config = dict(
    translate=0.06,
    widths=[80, 160, 320],
    optimizer='adamw',
    ema_decay=0.999,
)
Rows from block 7, named by matrix and row number. Rows with one number belong to one channel. Each number is 128 + 32 x the weight over its row's rms, rounded and kept within 0 to 255. All counts start at 0. After the name is the row's rms in percent of the matrix's.
# convs0: first 3x3 conv (model.blocks.7.convs.0.weight, 160x160x3x3), inputs 48-59, a 3x3 kernel for each
# convs1: second 3x3 conv (model.blocks.7.convs.1.weight, 160x160x3x3, transposed), outputs 48-59, a 3x3 kernel for each
convs0.126 099 [141 207 173  96  91  88  86  53  55 138 174 138 124  97  88 108  94  77 127  67 100 110  62  81 112 107 106 142  32  34  88   0 143  72  15 180 149 165 179 145 135 158 137  89 120 125  67 106 103  73  92 115 153 121 145  99 122  86 134  98  84 148 134 108  99 103 114 137 117 112 139 120 117 148 120 157 170 106 164 167 113 134 155 111 122 152 111 104 124 109 162 151 157  89  50  83 112  74  89 155 156 164 140 155 154 130  95 112]
convs1.126 100 [186 194 127 135 127 118 107  57 102 161 142  89 167 127 128 156 184 134  72  87 128 111 153 164 140 223 192 152 115 147 155  95 157 149  72 116  96 105 122  99 126 162 135 122 166 142 174 164 169 212 192 197 253 199 101  94 122 143 139 131 122 124 134  42  35  66 129 131 147 174 157 203 132 117 112 135 119 110 124 116 120 106 127 131 121 114 127 119  97 124 123  74 126  98  90 141 110 130 162 141 139 157 136 140 152 123  81 123]
convs0.127 103 [153 128 109 171 127  68 138 120 118 161 145 171 141 143 192 187 147 143 123  97 169  94 117 168 147 115  98  57  37 100  74  16  70 103  48  46 124 125 130 123 117 117 133 142  96 160 146 120  95 107 116 124 122 140 133 104  94  98 103 147 110 146 144 108 136 114 111 134 136 139 114 133 195 121 116 164 126 125 152 106 104 145 140  96 155 135  90 144 114  97 140 126 143 129  87 114 115 112 109 100  99 117 122 111 144 130  92 113]
convs1.127 096 [208 150 110 193 134  75 141 132  89 119  51 109  66  74  97  58 128 119  55  80 100 108 108 144 132 163 192 105 130 144 154 155 110 164 142  48 112 115 136 115 109 119 101 103 114  58 153 160  20 129 214  74 146 183 140 159 136 116 119  80 106 106  92  50 125 201  66 149 188 101 136 170 125 127 135 150 145 115 146 124  85 129 134 125 138 100  86 125 103  77 106 121 110  81 112 136 130 152 170 157 135 149 119 125 113  92 118 116]
convs0.128 089 [136 131 128 153 151 165 132 145 149 145 122 101 146 119 129 127 125 122 217 192 174 110 147 141 144 141 140 120 125 132 142 176 154 150 151 130 121  97 102 151 120 123 130 116 135 142 131  89 127 142  93 100 120  97 142 153 115  86 140 132 114 125 116 155 141 123 131 148 144 118 134 133 109 115 133 124 142 136 143 138 117 194 193 177 208 188 160 188 198 183 147 135 148 172 139 147 154 139 135 125 126 104 126 120 111 104 109 117]
convs1.128 102 [135 133 126 164 142 126 162 148 131 135 128 127 129 133 135 110 122 104 149 134 118 115 108 109 113  83  61 135 140 159 129 140 144 128 140 135  93  88  86  87  84  91  95  94 106 100 117 143 112 119 138 123 120 121 100 118 112 110 105 102 104 110 107  84  81  87  91  95  71 103 100  86 138 126 114 131 123 124 115 125 129 226 228 188 249 255 221 199 221 203 147 153 153 158 155 126 150 152 124 127 130 134 127 129 122 134 136 139]
convs0.129 099 [134 130 119 156 132  64 128 116  88 142 115 108 154 155 206 167 158 105  95 111 134 112  89 103  85 103 110 123 114  65 145 168 117 121 134 127 130 109  98 107  98  80 118 111  86 121 146 163 119 125 153 130 116 144 124 109  99  77 163 192 110 126 105 110 129 158 103 173 199  91  91  96 139 132 129  98 100 151 127 113 124 148 137 141 152 156 149 140 137 138  87  84  82  57  48  37  97 105 104 121 120 107 106  99  84 127 141 120]
convs1.129 111 [139 137 101 101  70  14 138 125  71  93 102 119  88 110 145 100 126 112 153 118  86 104 124 110 114  85  47 111 124 152 109 127 150  97 101  63 114 107 103 128 116  98  98  94  92 138 145 160 160 166 219 110  87  89 160 151 145 141 135 156 152 139 125 121 118 148  98 104 163 100 101 121  98  78  89 107  94 113 112 125 138 114 108 124 119 115 142 141 124 136 105  97  96 140 108 116 149 148 144 147 118 101 142 108  45 149 129 113]
convs0.130 084 [116 126 114  99 133 112 127 119 105 118 176 196 178 155 149 150 138 119  99 138 127 137 111 127 119  97  84 163  46   0 149  36   0 172  53   0 132 143 101 156 180 164 168 168 150 158 167 176 123 116 142 132 140 143 130 111  94 101  79  88  88  85 107 160 140 134 134 121 108 141 139 129 106 139 119  91 140 101  77 119  82 148 149 136 127 137 123 136 129 114 159 170 148 167 195 135 158 185 150 120 111  97 126 144 143 121 128 125]
convs1.130 076 [150 148 159 128 139 138 175 172 171 110 126 142 137 189 135 180 140 116 132 101  93 176 114 150 175 189 188 169 103  72 185 131  76 180 165  85 117 128 133 106 105 123 125 108 120 104  44  49  78  27  72  57  32  63  86  66  86  70  68 106  76  96 114  95 109 128 102  85 139 139 134 173 144 125 103 152 164 127 110 120  89 108 112 119 122 124 157 172 165 187 147 109 100 129  94 126 138 128 170 162 173 182 141 145 159 130 151 160]
convs0.131 115 [139 130 125 119 151 150 110 107 109 118 138  99 112  95  84  93  83 106 156 166 117 175 159 111 132 148 160 103  96 113 155 152 128 162 151 134 110 115  99 164 150 116 174 132 116 177 161 152 245 180 142 173 129 102 162 175  91 159  97  95 133 127 129 123 128 122 127 121 126 133 119 128  83 117 112  92 115 126 109 139 139  82 106 140 102 138 165 114 134 151 111 122 155 113 201 157 100 170 148 136 133 108 138 144 100 141 119 111]
convs1.131 105 [114 131 136 116 114 113 154 144 174  80 136 152 157 155 135 158 130 114 176 168 166 197 106 126 198 148 106 179 104  78 152 111  93 166 213 230 124 113 134 136  92 106 145 129 111 118 111 131 136  73  41 140 121 111 128 118 133 122 100 124 143 136 138 155 119  91 129  97  57 123 114  62 101 142 153 122 179 196 138 163 167 129 142 130 105 128 125 103 106 110 118 161 137 126 167 127 117 142 104 147 120 140 159 145 159 164 147 139]
convs0.132 105 [178 150 118 185 113  72 134  91  70 135 100  90  88  72  75  71  89 115 165 133 110  91  71 136  96 105 123 151 116 118 140 101 162 113  82 133 150 112 125 132  98  53 124 104  97 207 130 146 118 113 159 126 132 163 167 122 103 129 111 175  97  95 147 159 148 149 174 158 150 138 107 126 154 135 119 139 130 128 141 124 108 136 124 113 150 127 100 124 100  97 150 129 103 143  41  51 129  91  85 166 122 118 145 106  94 140  83 119]
convs1.132 110 [135 134 124 146 143 106 111  92  99  79  99 101  96 145 191 133 129  95  20  62 157  31 100 211 141 157 172 136 171 226 137  75 108 170  21  56  81 107 137  78  88 119  83 124 109  76 154 139  68 138 155 131 187 127 128 123 131 143 123  94 163 110 102  68 104 157  80 108 149 106 120 178 142 131 122 121 113 122 118 128 118 130 148 173 140 137 158 142 136 160 154 136 137  69  83 131 156 138 175 121 124 160  97  61 107 128 101 121]
convs0.133 108 [195 134  92 195 113  73 154 110 104 122  93 133  81 109 232 123 101 125  87 137 118  56  87 154  96 134  92 101  85 100 119 125 144 166 125 172 151 113  69 135  91  79 150 127 107 150 122 105  36  67 136  89 115 139  73  93  95  72 168 151 104 130 160 149 133 111 157 149 112 138 138 117 134 145 132 142 139 126 147 122 127 152 118 108 157 117  99 141 108 127  89  95 115  76  94 135 134 126 144 161 113  90 140 103 116 146 121 134]
convs1.133 100 [131 122 126 157 125  76 141 120 100 131 124 195 108 149 220 134 132 114 115 105  75  39 111 130 129 143  82 132 107 108 135 146 154 146 109  54 153 127  73 173 143 109 149 106  72 130 121 146 120 151 187 185 139 140 136 157  98 103 133 166 147 145 144 108 126 119 125 148 192 121 145 151 128 116 114 111 102 105 106 131 154 123 112 129  91 121 173 103 110 156 126 116 109 119 153 154  95 117 168 123 122  96 155 126  62 150 120  72]
convs0.134 107 [113 124 105  99 143 155  89 126 120  86  98 144 124 167 110 142 110 114 125 128 140 114  84  70 114 104 140 108  91  70 104 181 144 169 235 174 127 131 123 151  95 164 133 133 164 158 122 145  84  66 105 158  98 103 166 138 148 184 121  92 197 185 160 131 145 137 114 141 115 129 138 138 104  25 108 141  26  92 157  86 115 151 135 133 119 132 116 115 148 118  82  64  62 106 119  95 119 126 113 124 128 134 124 127 150 130 126 140]
convs1.134 096 [131 120 145 163 141 124 192 170 142 180 186 162 119 159 113 142 146  62 100 112 131  73  89 168 171 170 128  65  29  83  73 122 125 198 255 214 129 136 126 113 145 168 135 134 131 170 171 165 117 158 110 103 120  97 119 113 126 112 118 135 138 157 136 140 129 108 137 132 108 151 145 106 135 153 122 146 157 115 108 111 110 137 134 126  99 103 134 116 119 141  92  70  72 130 115 113 138 107 123 147 171 187 141 169 204 138 159 165]
convs0.135 091 [ 63  72  86  79  86 105 103 109 128 171 142 128 105 138 188 132 171 132  75 151 133  82 141 109 140 163 154 156 186 176 136 133 161  88  76 127 141 116 153  88 106 141 105 119 136 144 131 101 150 169 151 126 150 127 131 176 100 126 188 123  94 132  99 112 134 110 126 182 129 142 171 106 134  86  63 127  46  55  38   0  50 108 115  81 112 146 105 113 128  80 125 137 116 122 124 115 156 126 121 108  89 118 106 111 107 133 138  99]
convs1.135 090 [123  97 137 119  55  96 130  77  98 129 121 101 115 101 122 127 129 109 173 165 143  83  20  97 184 140 158 170 171 189 131  68  72 108  28  26 110  95  98 135 109 114 115 114 107 140 160 158 119 156 136 125 150 114 164 193 168 165 142 120 164 147 125 139 137 122 129 142 143 110 128 134  70  77  69  66 109 108  74 100  99 145 141 121 146 125 114 126 122 131 117 152 159 117 142 152 116 150 126 130  57  70 150  60  56 154 118 110]
convs0.136 094 [112  91 120  87  82 143 100 106 146 158 146 118  97 116 111 166 152 152  45   6 115  61 108 172  87 134 171  96  56  79 116  81 141 155 142 152 146 126 108  48 115 129 109 153 167 119  90 100 140  68  39 123  79  35  98 106  65 151 146  66 121 118  63 132 111 102 117 133 118 151 149 141 132 139  93 105 113  89  82  73  54 116 115 116 112  99 107 110 109 126  70  94 127  92 105 141 111 148 157 111 142 138 109 166 161 109 153 155]
convs1.136 091 [118 160 162 151 181 172 145 129  83 186 161 165 153 169 118 116 125 161 139 142 128 111 206 179 141 102 117 101 144 118 115 175 148 127 143 151 104 124 123 126 171 124 146 126 115 120 165  79 172 132 103 144 141 156 114 152 153 135 170 129 105 145 115 113 126  86 132 133  79 143 144  71 162 136 120 173 106  95 156 119 129 135 135 116 146 130 127 146 156 152 145 125 101  87  96 109 109 183 135  98 136 158 115 143 160 127 129 131]
convs0.137 097 [102  61 105  43  65 134  94 136 171  68 103 102  29 111 113  73 132 123  72 126 149  94 190 138 171 175  97  96 191 157  91 151 140  53  47 120 104 107 160  94  78 128 113  87 147 123 100 103 136 124 105 115 144 117 136 157 159 192 143 140 121 141 135 123 148 108 149 143 116 136 152  98 146  65  32 201  74  55 113  29  61 147 171 162 138 166 167 149 173 165 127 122 126 141 114 122 167 124 109 109 103 122  83  58  90 115  93  99]
convs1.137 099 [151 145 175  75  62 126 131 134 160  99 108 124  82  71 128  77 104 134 247 139  66 129   8   9 106 120 174 145 135 116 122  62 117  76  11  84 120  20  44 131  39  47 100  86  51 192 143 100 173 131 140 141 159 135 140 117 122 139 106 106 130 124 133  91 126  99 120 149 104  82 102  85  62  73  90 102  81  84 123  84  84 104  90  93 117 122 107 113 126 118 108 125 150 114 122 152 136 139 121 125  44  42 123  41  53 156  93  95]
convs0.138 127 [119 110 106 142 144 121 178 201 168 146 125 125 121 122 115 136 161 202 112 122  96 118 113 101 199 170 133 107 104  93 130 124 119 154 167 146  99  60 100 107 109 111 159 127 142  80 103 102  79  87  87  81  89  85 154 155 127 135 112  98 112  91  94 133 150 128 128 153 118 143 166 151 174 171 166 109  80  89  56  44  36 153 174 172 115 145 136  98 112 110  68  81  94  83  94 112 110 125 137 129  86  98 151 127 121 154 137 145]
convs1.138 115 [139 157 156 139 129 131  95 108 102 174 153 146 169 146  91 152 116 119 136 162 150 127 155 123 134 176 125 140 139 146 120 143 125 131 133 120  92  77 105 116 110 125 138 136 140  56  68  98 125 132 115 145 179 164 137 171 165 125 166 160 138 145 160 106 124 118 127 145 143 162 173 160 160 158 155 119 136 143  82  73 112 103 101 106  87 100 102 125 129 144 111 115 133 157 140 140 157 160 164 114  79  86 114  87 100 115 141 138]
convs0.139 081 [ 98  74  76  99 109 127 114 149 143 108  89  90 134 128 136 142 187 145  89 172 180 146 171 149 173 118  93 188 255 189 207 249 173  63  91 109 145 125 143 120  98 133  66 102 136  82 117 125 103 114 112 183 154 132 122 164 100  94 140 100  93 109 112 142 161 146 156 187 182 141 131 160 110  87 107  79  42  63  83  53  70 131 144 122 132 116 115 133 136 135 121  96  85  73  57  76  75  62 106 137  97 102 100  92  98  75  79 102]
convs1.139 090 [ 99 107 117  95 118 108  83  96  99 100 129 120 165 158 162 148 175 166 185 153  45 118  42  69 124  88 146 200 241 226  91  44  60  69   0  40 127 135 113 149 141 143 120 123 120 203 180 132 144  91 112 104 122 128 183 187 145 157 143 117 154 125 149  65 111 143  85 106 143  94  90 103  80  74  81 127 122 108 135 117 113  73 113 109 112 122 109 131 111 101 117 142 123 115  86 131 166 166 155 122  91  57 109  85  70 127  89  92]
convs0.140 102 [154 174 149  90 108 127  93  97 129 101 110 118 109  88 134  93  88 140  98 151 149 113  88 165 146 111  57 115 191 226 140 181 138 175 111  84 141 137 180 149 130 147 112  70  99  85 123 149 123 112  81 161 174 145  49  81 135 107 101  69 123 154 113 125 147 153 124 140 105 101  93 118  97  66  79  97 133 131 130 197 178 104  70  96 121 127 136 171 184 194 165 160 145  95  90 104 111 110  94 152 159 165 164 138 107 117  85  63]
convs1.140 106 [ 93 113 135 110 133 149 154 155 149 122 145 127 119 116 112 146 132 142 139 135 119 185 147 125  86  82 133 177 150 138 113  72 126 121 113  85 147 133 120 132 118 133 134 126 116 201 178 165 154 162 184 123 120 193 146 109 123 141 121 133 150 143 147 211 171 133 152 139 132 124 102  94  66  60 111 133 147 150 186 230 168 132 137 130 147 157 140 167 178 134 163 163 147 137 115 150 197 138 112 131 118 144 135 128 172 158 133 139]
convs0.141 095 [122 138 113  99 124  90 110  85  75  96 104  95 114 144 146 121 137  87 125 179 168 164 207 149 133 170 123 182 227 198 167 181 151  45   0  85 108 131 134  94  94 145  80 100 147 102 121 138 136 155 169 170 200 183 145 177 130 110 148  99  74 103 126 144 166 143 155 167 144 137 118 121  97  74 112 109  63 106 160 130 154 164 182 152 129 125 100 117  92  96 138 126 135 113  75  86  92  34  82 113 141 108  89  62 115  96  63 120]
convs1.141 089 [103 125 102 104 117 113  77  65  92 100  92  94 113  81 102 133 159 146 135  62  78  94   5  46 109  59 128 212 234 188 134  60  78  15   0   6 133 115  69 131 107  90 122 123 114 117 121 146 120  86 161 126 131 164 146 147 123 143 136 111 171 152 145 105 143 132  95 131 140  86  61 111 121 115 119 139 136 123 137 124 145 128 119 117 101 105  84 116  97  89 145 130 117  94  51  98 127  94 129 132 111  68 136  96  45  91  62  44]
convs0.142 101 [ 50  94 124  61 119 153 112 118 140  86  78  88  58 108 115  91 101 120 168 123 114 187 147  63 116 113 130  91 105 129  56  40 102  82  63  95 102 100 158  90  77 116 117  90 131 176 146  90 188 159  92  84 105 106 162 130 168 193 149 178 159 146 169 101  96 124 122 141 160 138 147 139 128 136  88 164 141  70 140 141 115 156 156 150 147 152 172 162 150 143 106 144 110  82 120  97 121 131 117 107  80  90  97  25  54  96  77  82]
convs1.142 095 [ 73 105 110  24  46  78  79  93 101 124 111 123  96 127 135 105 117 129 166  95 155 196  91  59 153  82 113 137 144 161 130 123 134 100 119  99  65  72  90  85  70  87  96  68  80 147 124 117 188 157 136 135 131 136 184 138 148 192 120 124 176 122 127 140 117 115 175 148 134 151 141 124  83  92 102  72  71  91  97  86  86 132 150 140 152 138 145 124 135 141 121 144 136 112 126 127 131 128 112  70  77 100  54  43  90 116  95 115]
convs0.143 080 [126 133 120 110 121 119 107 119 124 117 114 121 121 118 127 118 129 113 135 138 130 119 117 124 108 109 114 139 136 139 122 117 123 132 123 119 122 118 130 139 127 118 133 131 134 134 141 120 127 131 136 117 141 132 129 142 133 137 150 122 156 159 143 125 102 124  93  87  95  99  86 109 124 114 119 119 123 110 125 134 122 124 125  97 121 125 111 123 128 111 184 179 187 181 173 190 172 155 168 128 132 116 128 131 121 133 137 126]
convs1.143 111 [129 136 157 130 114 140 145 127 148 170 159 155 149 167 149 136 134 138 124 112 114 115 106 120 134 121 132 113 108 129 129 133 133 126 127 135  99  83  97  93  84  87  96  97  92 132 133 132 133 119 121 130 135 136  92  80  72  83  76  80  86  76  84  91  85  64  86  78  59  83  63  50  91  84  88  70  70  62  81  71  70 155 160 160 154 165 165 147 148 141 160 159 158 171 182 166 140 142 136 134 136 152 141 122 132 145 136 134]
convs0.144 073 [125 127  93 112 100 100 117 101 111 112 162 171 123 101 108 147 172 157 135 102 106 130 165 152 115 187 177  91 103 136  64  87 128 146 177 147 157 132 148 133 116 119  81  84 130 100 107 129 105 114  99 171 161 122 117  90 105 104 131 106 134 165 108 122 106  87 102  78  90 106 101 114 128 143 106 132 140 115  92  96  84  99  90 100  80  86 111 105 115 144  72 138 134 102 124 117  98 108  98 121 109 105 123 126 104 111 116 119]
convs1.144 059 [151 151 176 158 174 177 170 166 145 137 146 129 163 190 154 158 205 185  88 118  67 129 113 118  74  86 108 113 123 125 121  78 145 113 124 170 121 141 155 121 124 106 128 137 103 138 133 115 167 136 161 161 144 173 110 134 131 113 128 136 131 136 135 142 132 123 165 169 119 174 154 108 103 123 137 129 152 144 129 155 164 127 143 146 138 165 168 169 177 174 156 161 162 128 106 118 123 123 125 142 115 170 144 103 125 168 122 160]
convs0.145 123 [ 92 168 238  63 127 235  76  83 166 141 109 130 129 108 103 156 121 150 100 121 194 154 145 134 118 114 152 153 122 115 135  96 161 138 100 130  71  92 174  56 124 157 114 158 148 146  96 104 213 134  80 169 130  96 112  71 120 167 106 100 128 143 144 130 124 190 117  97 145 103  81 120 168 117  35 174 125  84 187 159 127 117 139 186 125 137 181 118 122 148 125 123 125 107 126 200  78 112 165 103 137 186  82 118 157 118 123 146]
convs1.145 089 [131 152 110  66 120 160 104 108 158  84 146 151 164 157 122 157 137 129 111 136  99 182 182 139 102 146 130  87  37  90 135 100 119 169 120 168 155 160 149 137 200 183 130 190 188 165 123 120 138 144  90  90 143 150 105  92 118 117 122 126 133 144 142 148 130  93 113  80  83 127  98  87 121 121 115 172 152 107 170 150  96 158 132 137 148 122 106 157 130  97  98  74  16 144  97  42 174 115  54 156 190 161 107 198 223 128 210 220]
convs0.146 097 [126 129 135 132  83  92 153 123 110 117 122  85 118 124 100 109 111 127 161 146 145 181 122 123 116  29  43 154 191 173 162 202 203 169 210 191 130  96 110 137 105 114 157 136 122 162 118 102 111  88  90  72  87  85 152 139 164 150 163 145 114 127  98 116 139 155 119 161 148 130 150 119 126 119 135 120 138 126 131 158 153 173 192 151 178 159 108 133 112  86 106 111 111  83  79 115 108 115 110 154 130 108 127 119 110 118 139 136]
convs1.146 100 [162 148 153 183 137 111 122  53  78 103 103 140 116 123 149 167 187 182  73  78 129 112 118 131 142 114 114 140 131 138  89  70 108 102  50  69  75  74 104  97 119 118 131 120 119 146 156 145 167 165 167 176 130 135  91  83  74 115  94 101 124 105 113  89  79  82 118 126 115 119 143 127 115 106 100 100  91  99 115  91 103 169 166 150 152 142 144 154 167 175 119 125 133 117 121 113 131 133 136 165 164 153 109 103  99 112  85  84]
convs0.147 102 [115  99 103 151 152 141 127 150 139  83  81  79 160 120 118  63  76 125  96  60  69 141 103  88 125 129 143 128 144 127 222 222  87 255 255 109  77 107 109  86 132 135  88 130 163 153 201 121 118 146 107 141  76 106 115 153 125 111 150 147 167 119 139 142 117 131 124 108 147 117 110 154 122 105 158  98 104 134 119 125 141 129 150 138 117 154 148 131 147 145 135  99 133 130 141 135 160 178 140 120 100  76  94  93  89  68 105 106]
convs1.147 106 [144 107 134 134 176 160 166 222 171 166 134 105 132  88 119 110 161 141 104  88  94 190  66 145 176 150 196 149  76  62 104  99  92 145 229 185 123 124 112 150 113 137 128 136 139 167 138 138 203 107 154 130  74 162 114  98 114 102 103 126  83  92 153 148 130 128 137 148 143 111 124  82 123 128 117 115 130 131 117 123 116 178 166 162 155 167 179 153 159 165 141 131 121 145 122 129 115 131 117 124 141 197 144 153 224 147 177 225]
convs0.148 107 [140 140 139  95 116 139  97  96 133 157 122 125 164 153  90 232 143 117 107  73  73 123 161  92 162  91 125 112  66  48  36  89 148 100 159 174 109 149 168 109 137 130 110  97 120  85  80 102  92  73  91 135 124 132  79  83 157 139 125 128 162 155 120 130 107 121 109 127 153  92 110 136 120 152 194 101 123 159  89 119 142 137 146 166  86 120 165  74  91 166 128 131 138 100  69 114 128 112 132 139 129 130 140 121 112 162 130 120]
convs1.148 102 [ 94 150 167 101 146 157  95 111 109 157 134  79 175 174  52 236  80  86 138  99  75 116 179 141 191 213 119 130 146 128 156 133  95 175 162 140 137 138 150 121 162 158 160 150 174 113 179 173 113 185 151 126 138 127 113 122 141 121 132 153 127 133 137 136 134 116 174 173 138 150 146 130 109 148 164 122 141 157 120 132 143 150 132 121 164 139 138 150 140 146 143 112 103 114 125 164 113 169 199 121 133 136 130 145 147 121 104 115]
convs0.149 084 [121 145 135 136 145 123 110 114 108 112 119 115 130 136 136 135 149 138 115 123 124 131 141 128  99 115 118 123 126 129 140 138 126 125 132 142 110 113 121 112 103 113 137 134 121 129 137 137 123 134 120 126 117 109 124 152 143 103 135 146 101 145 142 107 122 102 110 118 113  97 108  93 146 135 129 141 138 138 120 134 130 135 154 151 144 148 150 150 149 130 121 115 130 126 141 119 129 155 133 121 124 122 111 114 119 113 113  98]
convs1.149 107 [134 130 128 122 130 144 135 132 144 159 148 141 136 129 148 128 115 130 124 102  99 124 116  96 136 146 129 132 116 115 128 111 120 116 115 121 118  98 109 101 108 106 122 100 101 136 131 122 125 134 128 152 138 125  97  93  89  86  83 103 114 114 106  57  61  82  80  90  84  76  76  92 110 111 113 104  93 109 104 100 103 212 228 223 195 233 224 180 195 216 138 179 166 141 153 144 125 129 133 129 132 130 123 114 123 139 124 145]
convs0.150 097 [154 131 103 103  72  70 101  68  92 122 172 103 168 119  77 132 109 142 115 134 109 136 173 123 155 149 141 156  88 120 161  65 120  17   2 127 164 160 146 141 128 164 124 118 160 167 182 163 137 145 127 166 157 116 144 139 172 130 168 160 118 149 115  79 110 147 104 137 162 144 162 175  68  96 163  55 138 165 155 193 161 108 146 161 135 183 158 207 218 183 180 156 154 171 110 114 135 103 115 194 188 115 133 108  86  90  94 108]
convs1.150 097 [122  81 126  78  68 151  98 137 160 142  96 122 130 127 123 145 148 117 118  43  92  53 152 190 115 181 195 125 167 224 100 131 170  94 110 174  96  91  99 102  85  76 117 107  83 170 167 102 152 125  78 108  67  67 148 141 109 155 154 103 144 143 139 137 152 143 132 105  65 119  82  75 128 123 106 113 103  77  88  66  71 197 187 142 171 129  87 147 126 114 152 151 132 145 125 100 152 125  79 110 109 146 106 117 146 135 142 173]
convs0.151 109 [106 113 149 158 110 143 168 120 118 134 134 154 116 128 218 141 107 181 134 133 148 102 179 207 107 115 136 131 128 159 117 146 115 156 147 129  80 139 122 103 140 185  76  88 113 147 104  74  72  82  95  88 115 151 106 110  91 107  85  90 108  96 102 138 136 120 151 152 173 128 111 137 164 126 119 158  96  79 184 122 115 148 103  73 183 137  90 154 131 109 128 104 165 113  60 118 119  86 122 106 136 121  88 137 189 103  93 124]
convs1.151 111 [124 122 102 151 124  86 135 115 118 154 135 195  28 150 179  96 128  97 126 118 138   0 135 158  64 152 161 137 164 183 102 117 112 105 141 128 120 157 145 118 162 150 125 169 152 114 157 168  83 116 106 190 159 148 141 140 140 115 148 111  89 135 124  82 139 193  75 112 180  58 108 166 145 118  91 209 152  75 190 153 106 119 136 146 129 141 135 123 146 148 170 174 151 109 150 158 106 157 129 117 155 124 105 138 119 106 140 141]
convs0.152 071 [104 131 105 125 132 110 100 126 114  98 108 102 105 120  98 125 124 122 132 128 109 117  98  86 105 107  89 145 137 117 133 117 120 116 104 119  99 106 121 126 118 120 129 136 158 151 170 150 133 140 159 126 145 149 120 156 149 138 165 157 139 131 124  92 100  87  89 108 105  70  97  80 134 142 128 149 152 134 149 153 151 126 148 112 144 144 132 152 150 127 130 132 142 136 147 158 129 159 156 128 128 121 118 120 132 143 127 120]
convs1.152 092 [133 124 154 127 122 134 129 134 133 148 163 143 149 158 149 117 127 129 108 102 102 112  99 111 113 117 120 126 116 131 133 136 124 121 128 113 104  92  99  91 101 102 102 104 115 123 129 142 114 119 132 119 117 130  88  79  91  95  88  84  86  96  87  69  67  57  72  72  60  69  63  52  80  78  84  69  80  75  79  70  80 197 193 176 191 204 189 180 196 170 172 174 144 173 170 143 126 147 124 132 123 141 129 118 128 136 123 139]
convs0.153 109 [139 161 145 106 136 149 100  96 103 117 111 104 141  69  76 121  71 129 131 161 138  72  96  59  89  62  71 112 134 122 120 213 164 135 213 171 107 115 155 137 120 159 124 123 144 133 118 110  70  97 103 152 175 126 119  90 132 110 113 139 156 206 180 131 133 112 148 143 126 171 180 170 107  67  92 138 119 119 183 172 160 126 114  92 127 127 113 150 171 153  94  99 116  92  78 103 102  95 149 128 139 140 142 151 154 137 105 118]
convs1.153 106 [138 118 125 130  90  95 191 132  96 150 149 163 144 105 136 133 159 122 105 147 138  50  66 115  97  93  72 109  99 131  78  87 103 127 150  79 108 125 131 113 136 139 117 124 125 186 184 182 155 169 174 121 152 128 121 137 137  92 125 125 107 133 126 157 168 158 118 142 144 113 132 138 110 113 118 160 158 121 168 192 145 122 119 130 127 133 125  97 120 115 169 139 141 150 148 162 130 147 176 132 157 100 122 172 127 144 172 137]
convs0.154 113 [143 130 108 119  89  63 109  67  47 167 189 151 154 157 142 164 169 133 100  60  75  99  85 121 114  93  70 137 164 140 116 133 125  91  84  87 109 118  94 169 158  84 164 173  86 106 146 138 191 225 192 166 189 160 107 128  86 136 153 121 102 141 119 123 148 150 117 146 142 126 147 117 120 128  92 159 211 144 166 192 150 162 174 137 175 177 141 155 145 114 143 223 176 169 255 204 120 176 129 121  97  82 143  96  68 162 139 119]
convs1.154 098 [125 105 117  95  98 131 132 123 118 108  87  70 100  96  93  92 116 122  79  74 148 111  65 144 126 113 160 109  92  80 127 122 129 140 172 169  78 106 110  91 103  94  90  92 116  35  67  96  61 105  82  94 116  98 150 130 128 126  98 117 162 158 158 126 101 103  97  62  70 136 111 110  88  54 106  48  27  73 105 101 106 115  97 117  79  48 112 109 120 134 113 161 136 114 154 149 121 139 125 129 120 156 130 107 148 140 153 147]
convs0.155 118 [126 116 119 121 192 157 124 150 132 124 138  77 136 146  85 118 149 148 154 163 142  44  43 101  98  97 118  71  97  94 137 188 156 119 205 195  84 135 127 134 191 145 135 174 110 176 147 123  53  60  77 167 131 101 135 148 153 140 122  59 160 162 147  88 115 101 112 136 105 145 113 102 139 124 142 150 110  86 162 139 124 116 120 135 125 133 116 153 135 132 107  65 132  81 142 145 131 174 146 134 138 104 139 172 131 138 133 132]
convs1.155 118 [159 115  79 185 162 141 138 197 200  97 116 132 128  63  69 105 125 116 149 141 158 112  58 128 181 160 135 111  51  63  61  44  93 121 216 255 128 141 130 115 119 163 148 137 113 155 167 170 149 120  67 174 162 100 133 135 148 126 125 135 150 169 171 142 148 127 132 115 113 119 123  85 129 143 144 153 168 138 141 125 130 132 133 154 127 114 132 128 115 116 123 128 125  87  94 101 124  92  70 142 140 160 112 119 185 110 117 176]
convs0.156 098 [ 82  48  74  69  65  79 109 107 113 156 136 108 137 157 175 146 148 116 109 157 146 132 149 150 120 167 191 190 220 192 132 161 145  14  50  93 157 153 140  71  99 147 110 124 136  96 107 124 136 126 102 136 123 102 139 180 179 111 163 180 136 122 127 105 112 137 119 142 164 148 146 146  96 109 121  90  17  82  93  19  80 125 136 140 114 148 142 148 145 133  84 126 170 112 103 143 147 125 139 163 142 112  82 100 134 104  95 122]
convs1.156 085 [119 104  86  79  59  68  76  58  88 168 179 157 164 129 127 169 180 172  95 131  85 140 103  67  93  91 140 147 190 193 114 103  98  96  41  47 112 135 112 138 160 121 137 161 132 112 148 160 180 145 150 158 114 129 139 157 141 126 158 134 151 148 134 120 117 118  97 140 159  95 120 140  97 119 131 114 133 142 129 152 148 110 136 137 114 161 165 128 138 144 166 166 165 183 132 145 253 150 123 123  52  42 138  53  37 143 117 101]
convs0.157 111 [125 134 129 120 118 115  99 102  84  82  80  89 126 120 133 125 134 152  74  73 110 112 101 167 204 228 201 106  79  58  75  66  85 123 124  94 128 122  96 160 166 152 132 135 149  85  80  85  62  59  82 159 143 161 116  88  55 116  83  97 227 171 161 129 134 118 125 139 148 162 160 162 148 125 123 151 132 132 168 147 139  94 121 112 127 153 148 161 172 157 127 145 121 127 134 147 164 148 129 127 120 114 125 128 122 104 115 104]
convs1.157 113 [ 45  63 105 108 118 156 144 173 197 112 115 122  85  55 104  99  90 107 161 130  74 133  89  87  95  67 107 131 121 105  70  65  97 130 155 154 100 114  91  89  58  69 104  80 100 156 114 108  73  38  24 115  86  70 141 140 114 102  97  90  79 100 100  95 123 122  89 116  87  56  65  61 125  95 112 133 139 128 115 127 124 155 139 138 182 180 165 117 137 147 167 160 155 115 115 119 111 102 119 108  99 116 145 139 165 134 140 175]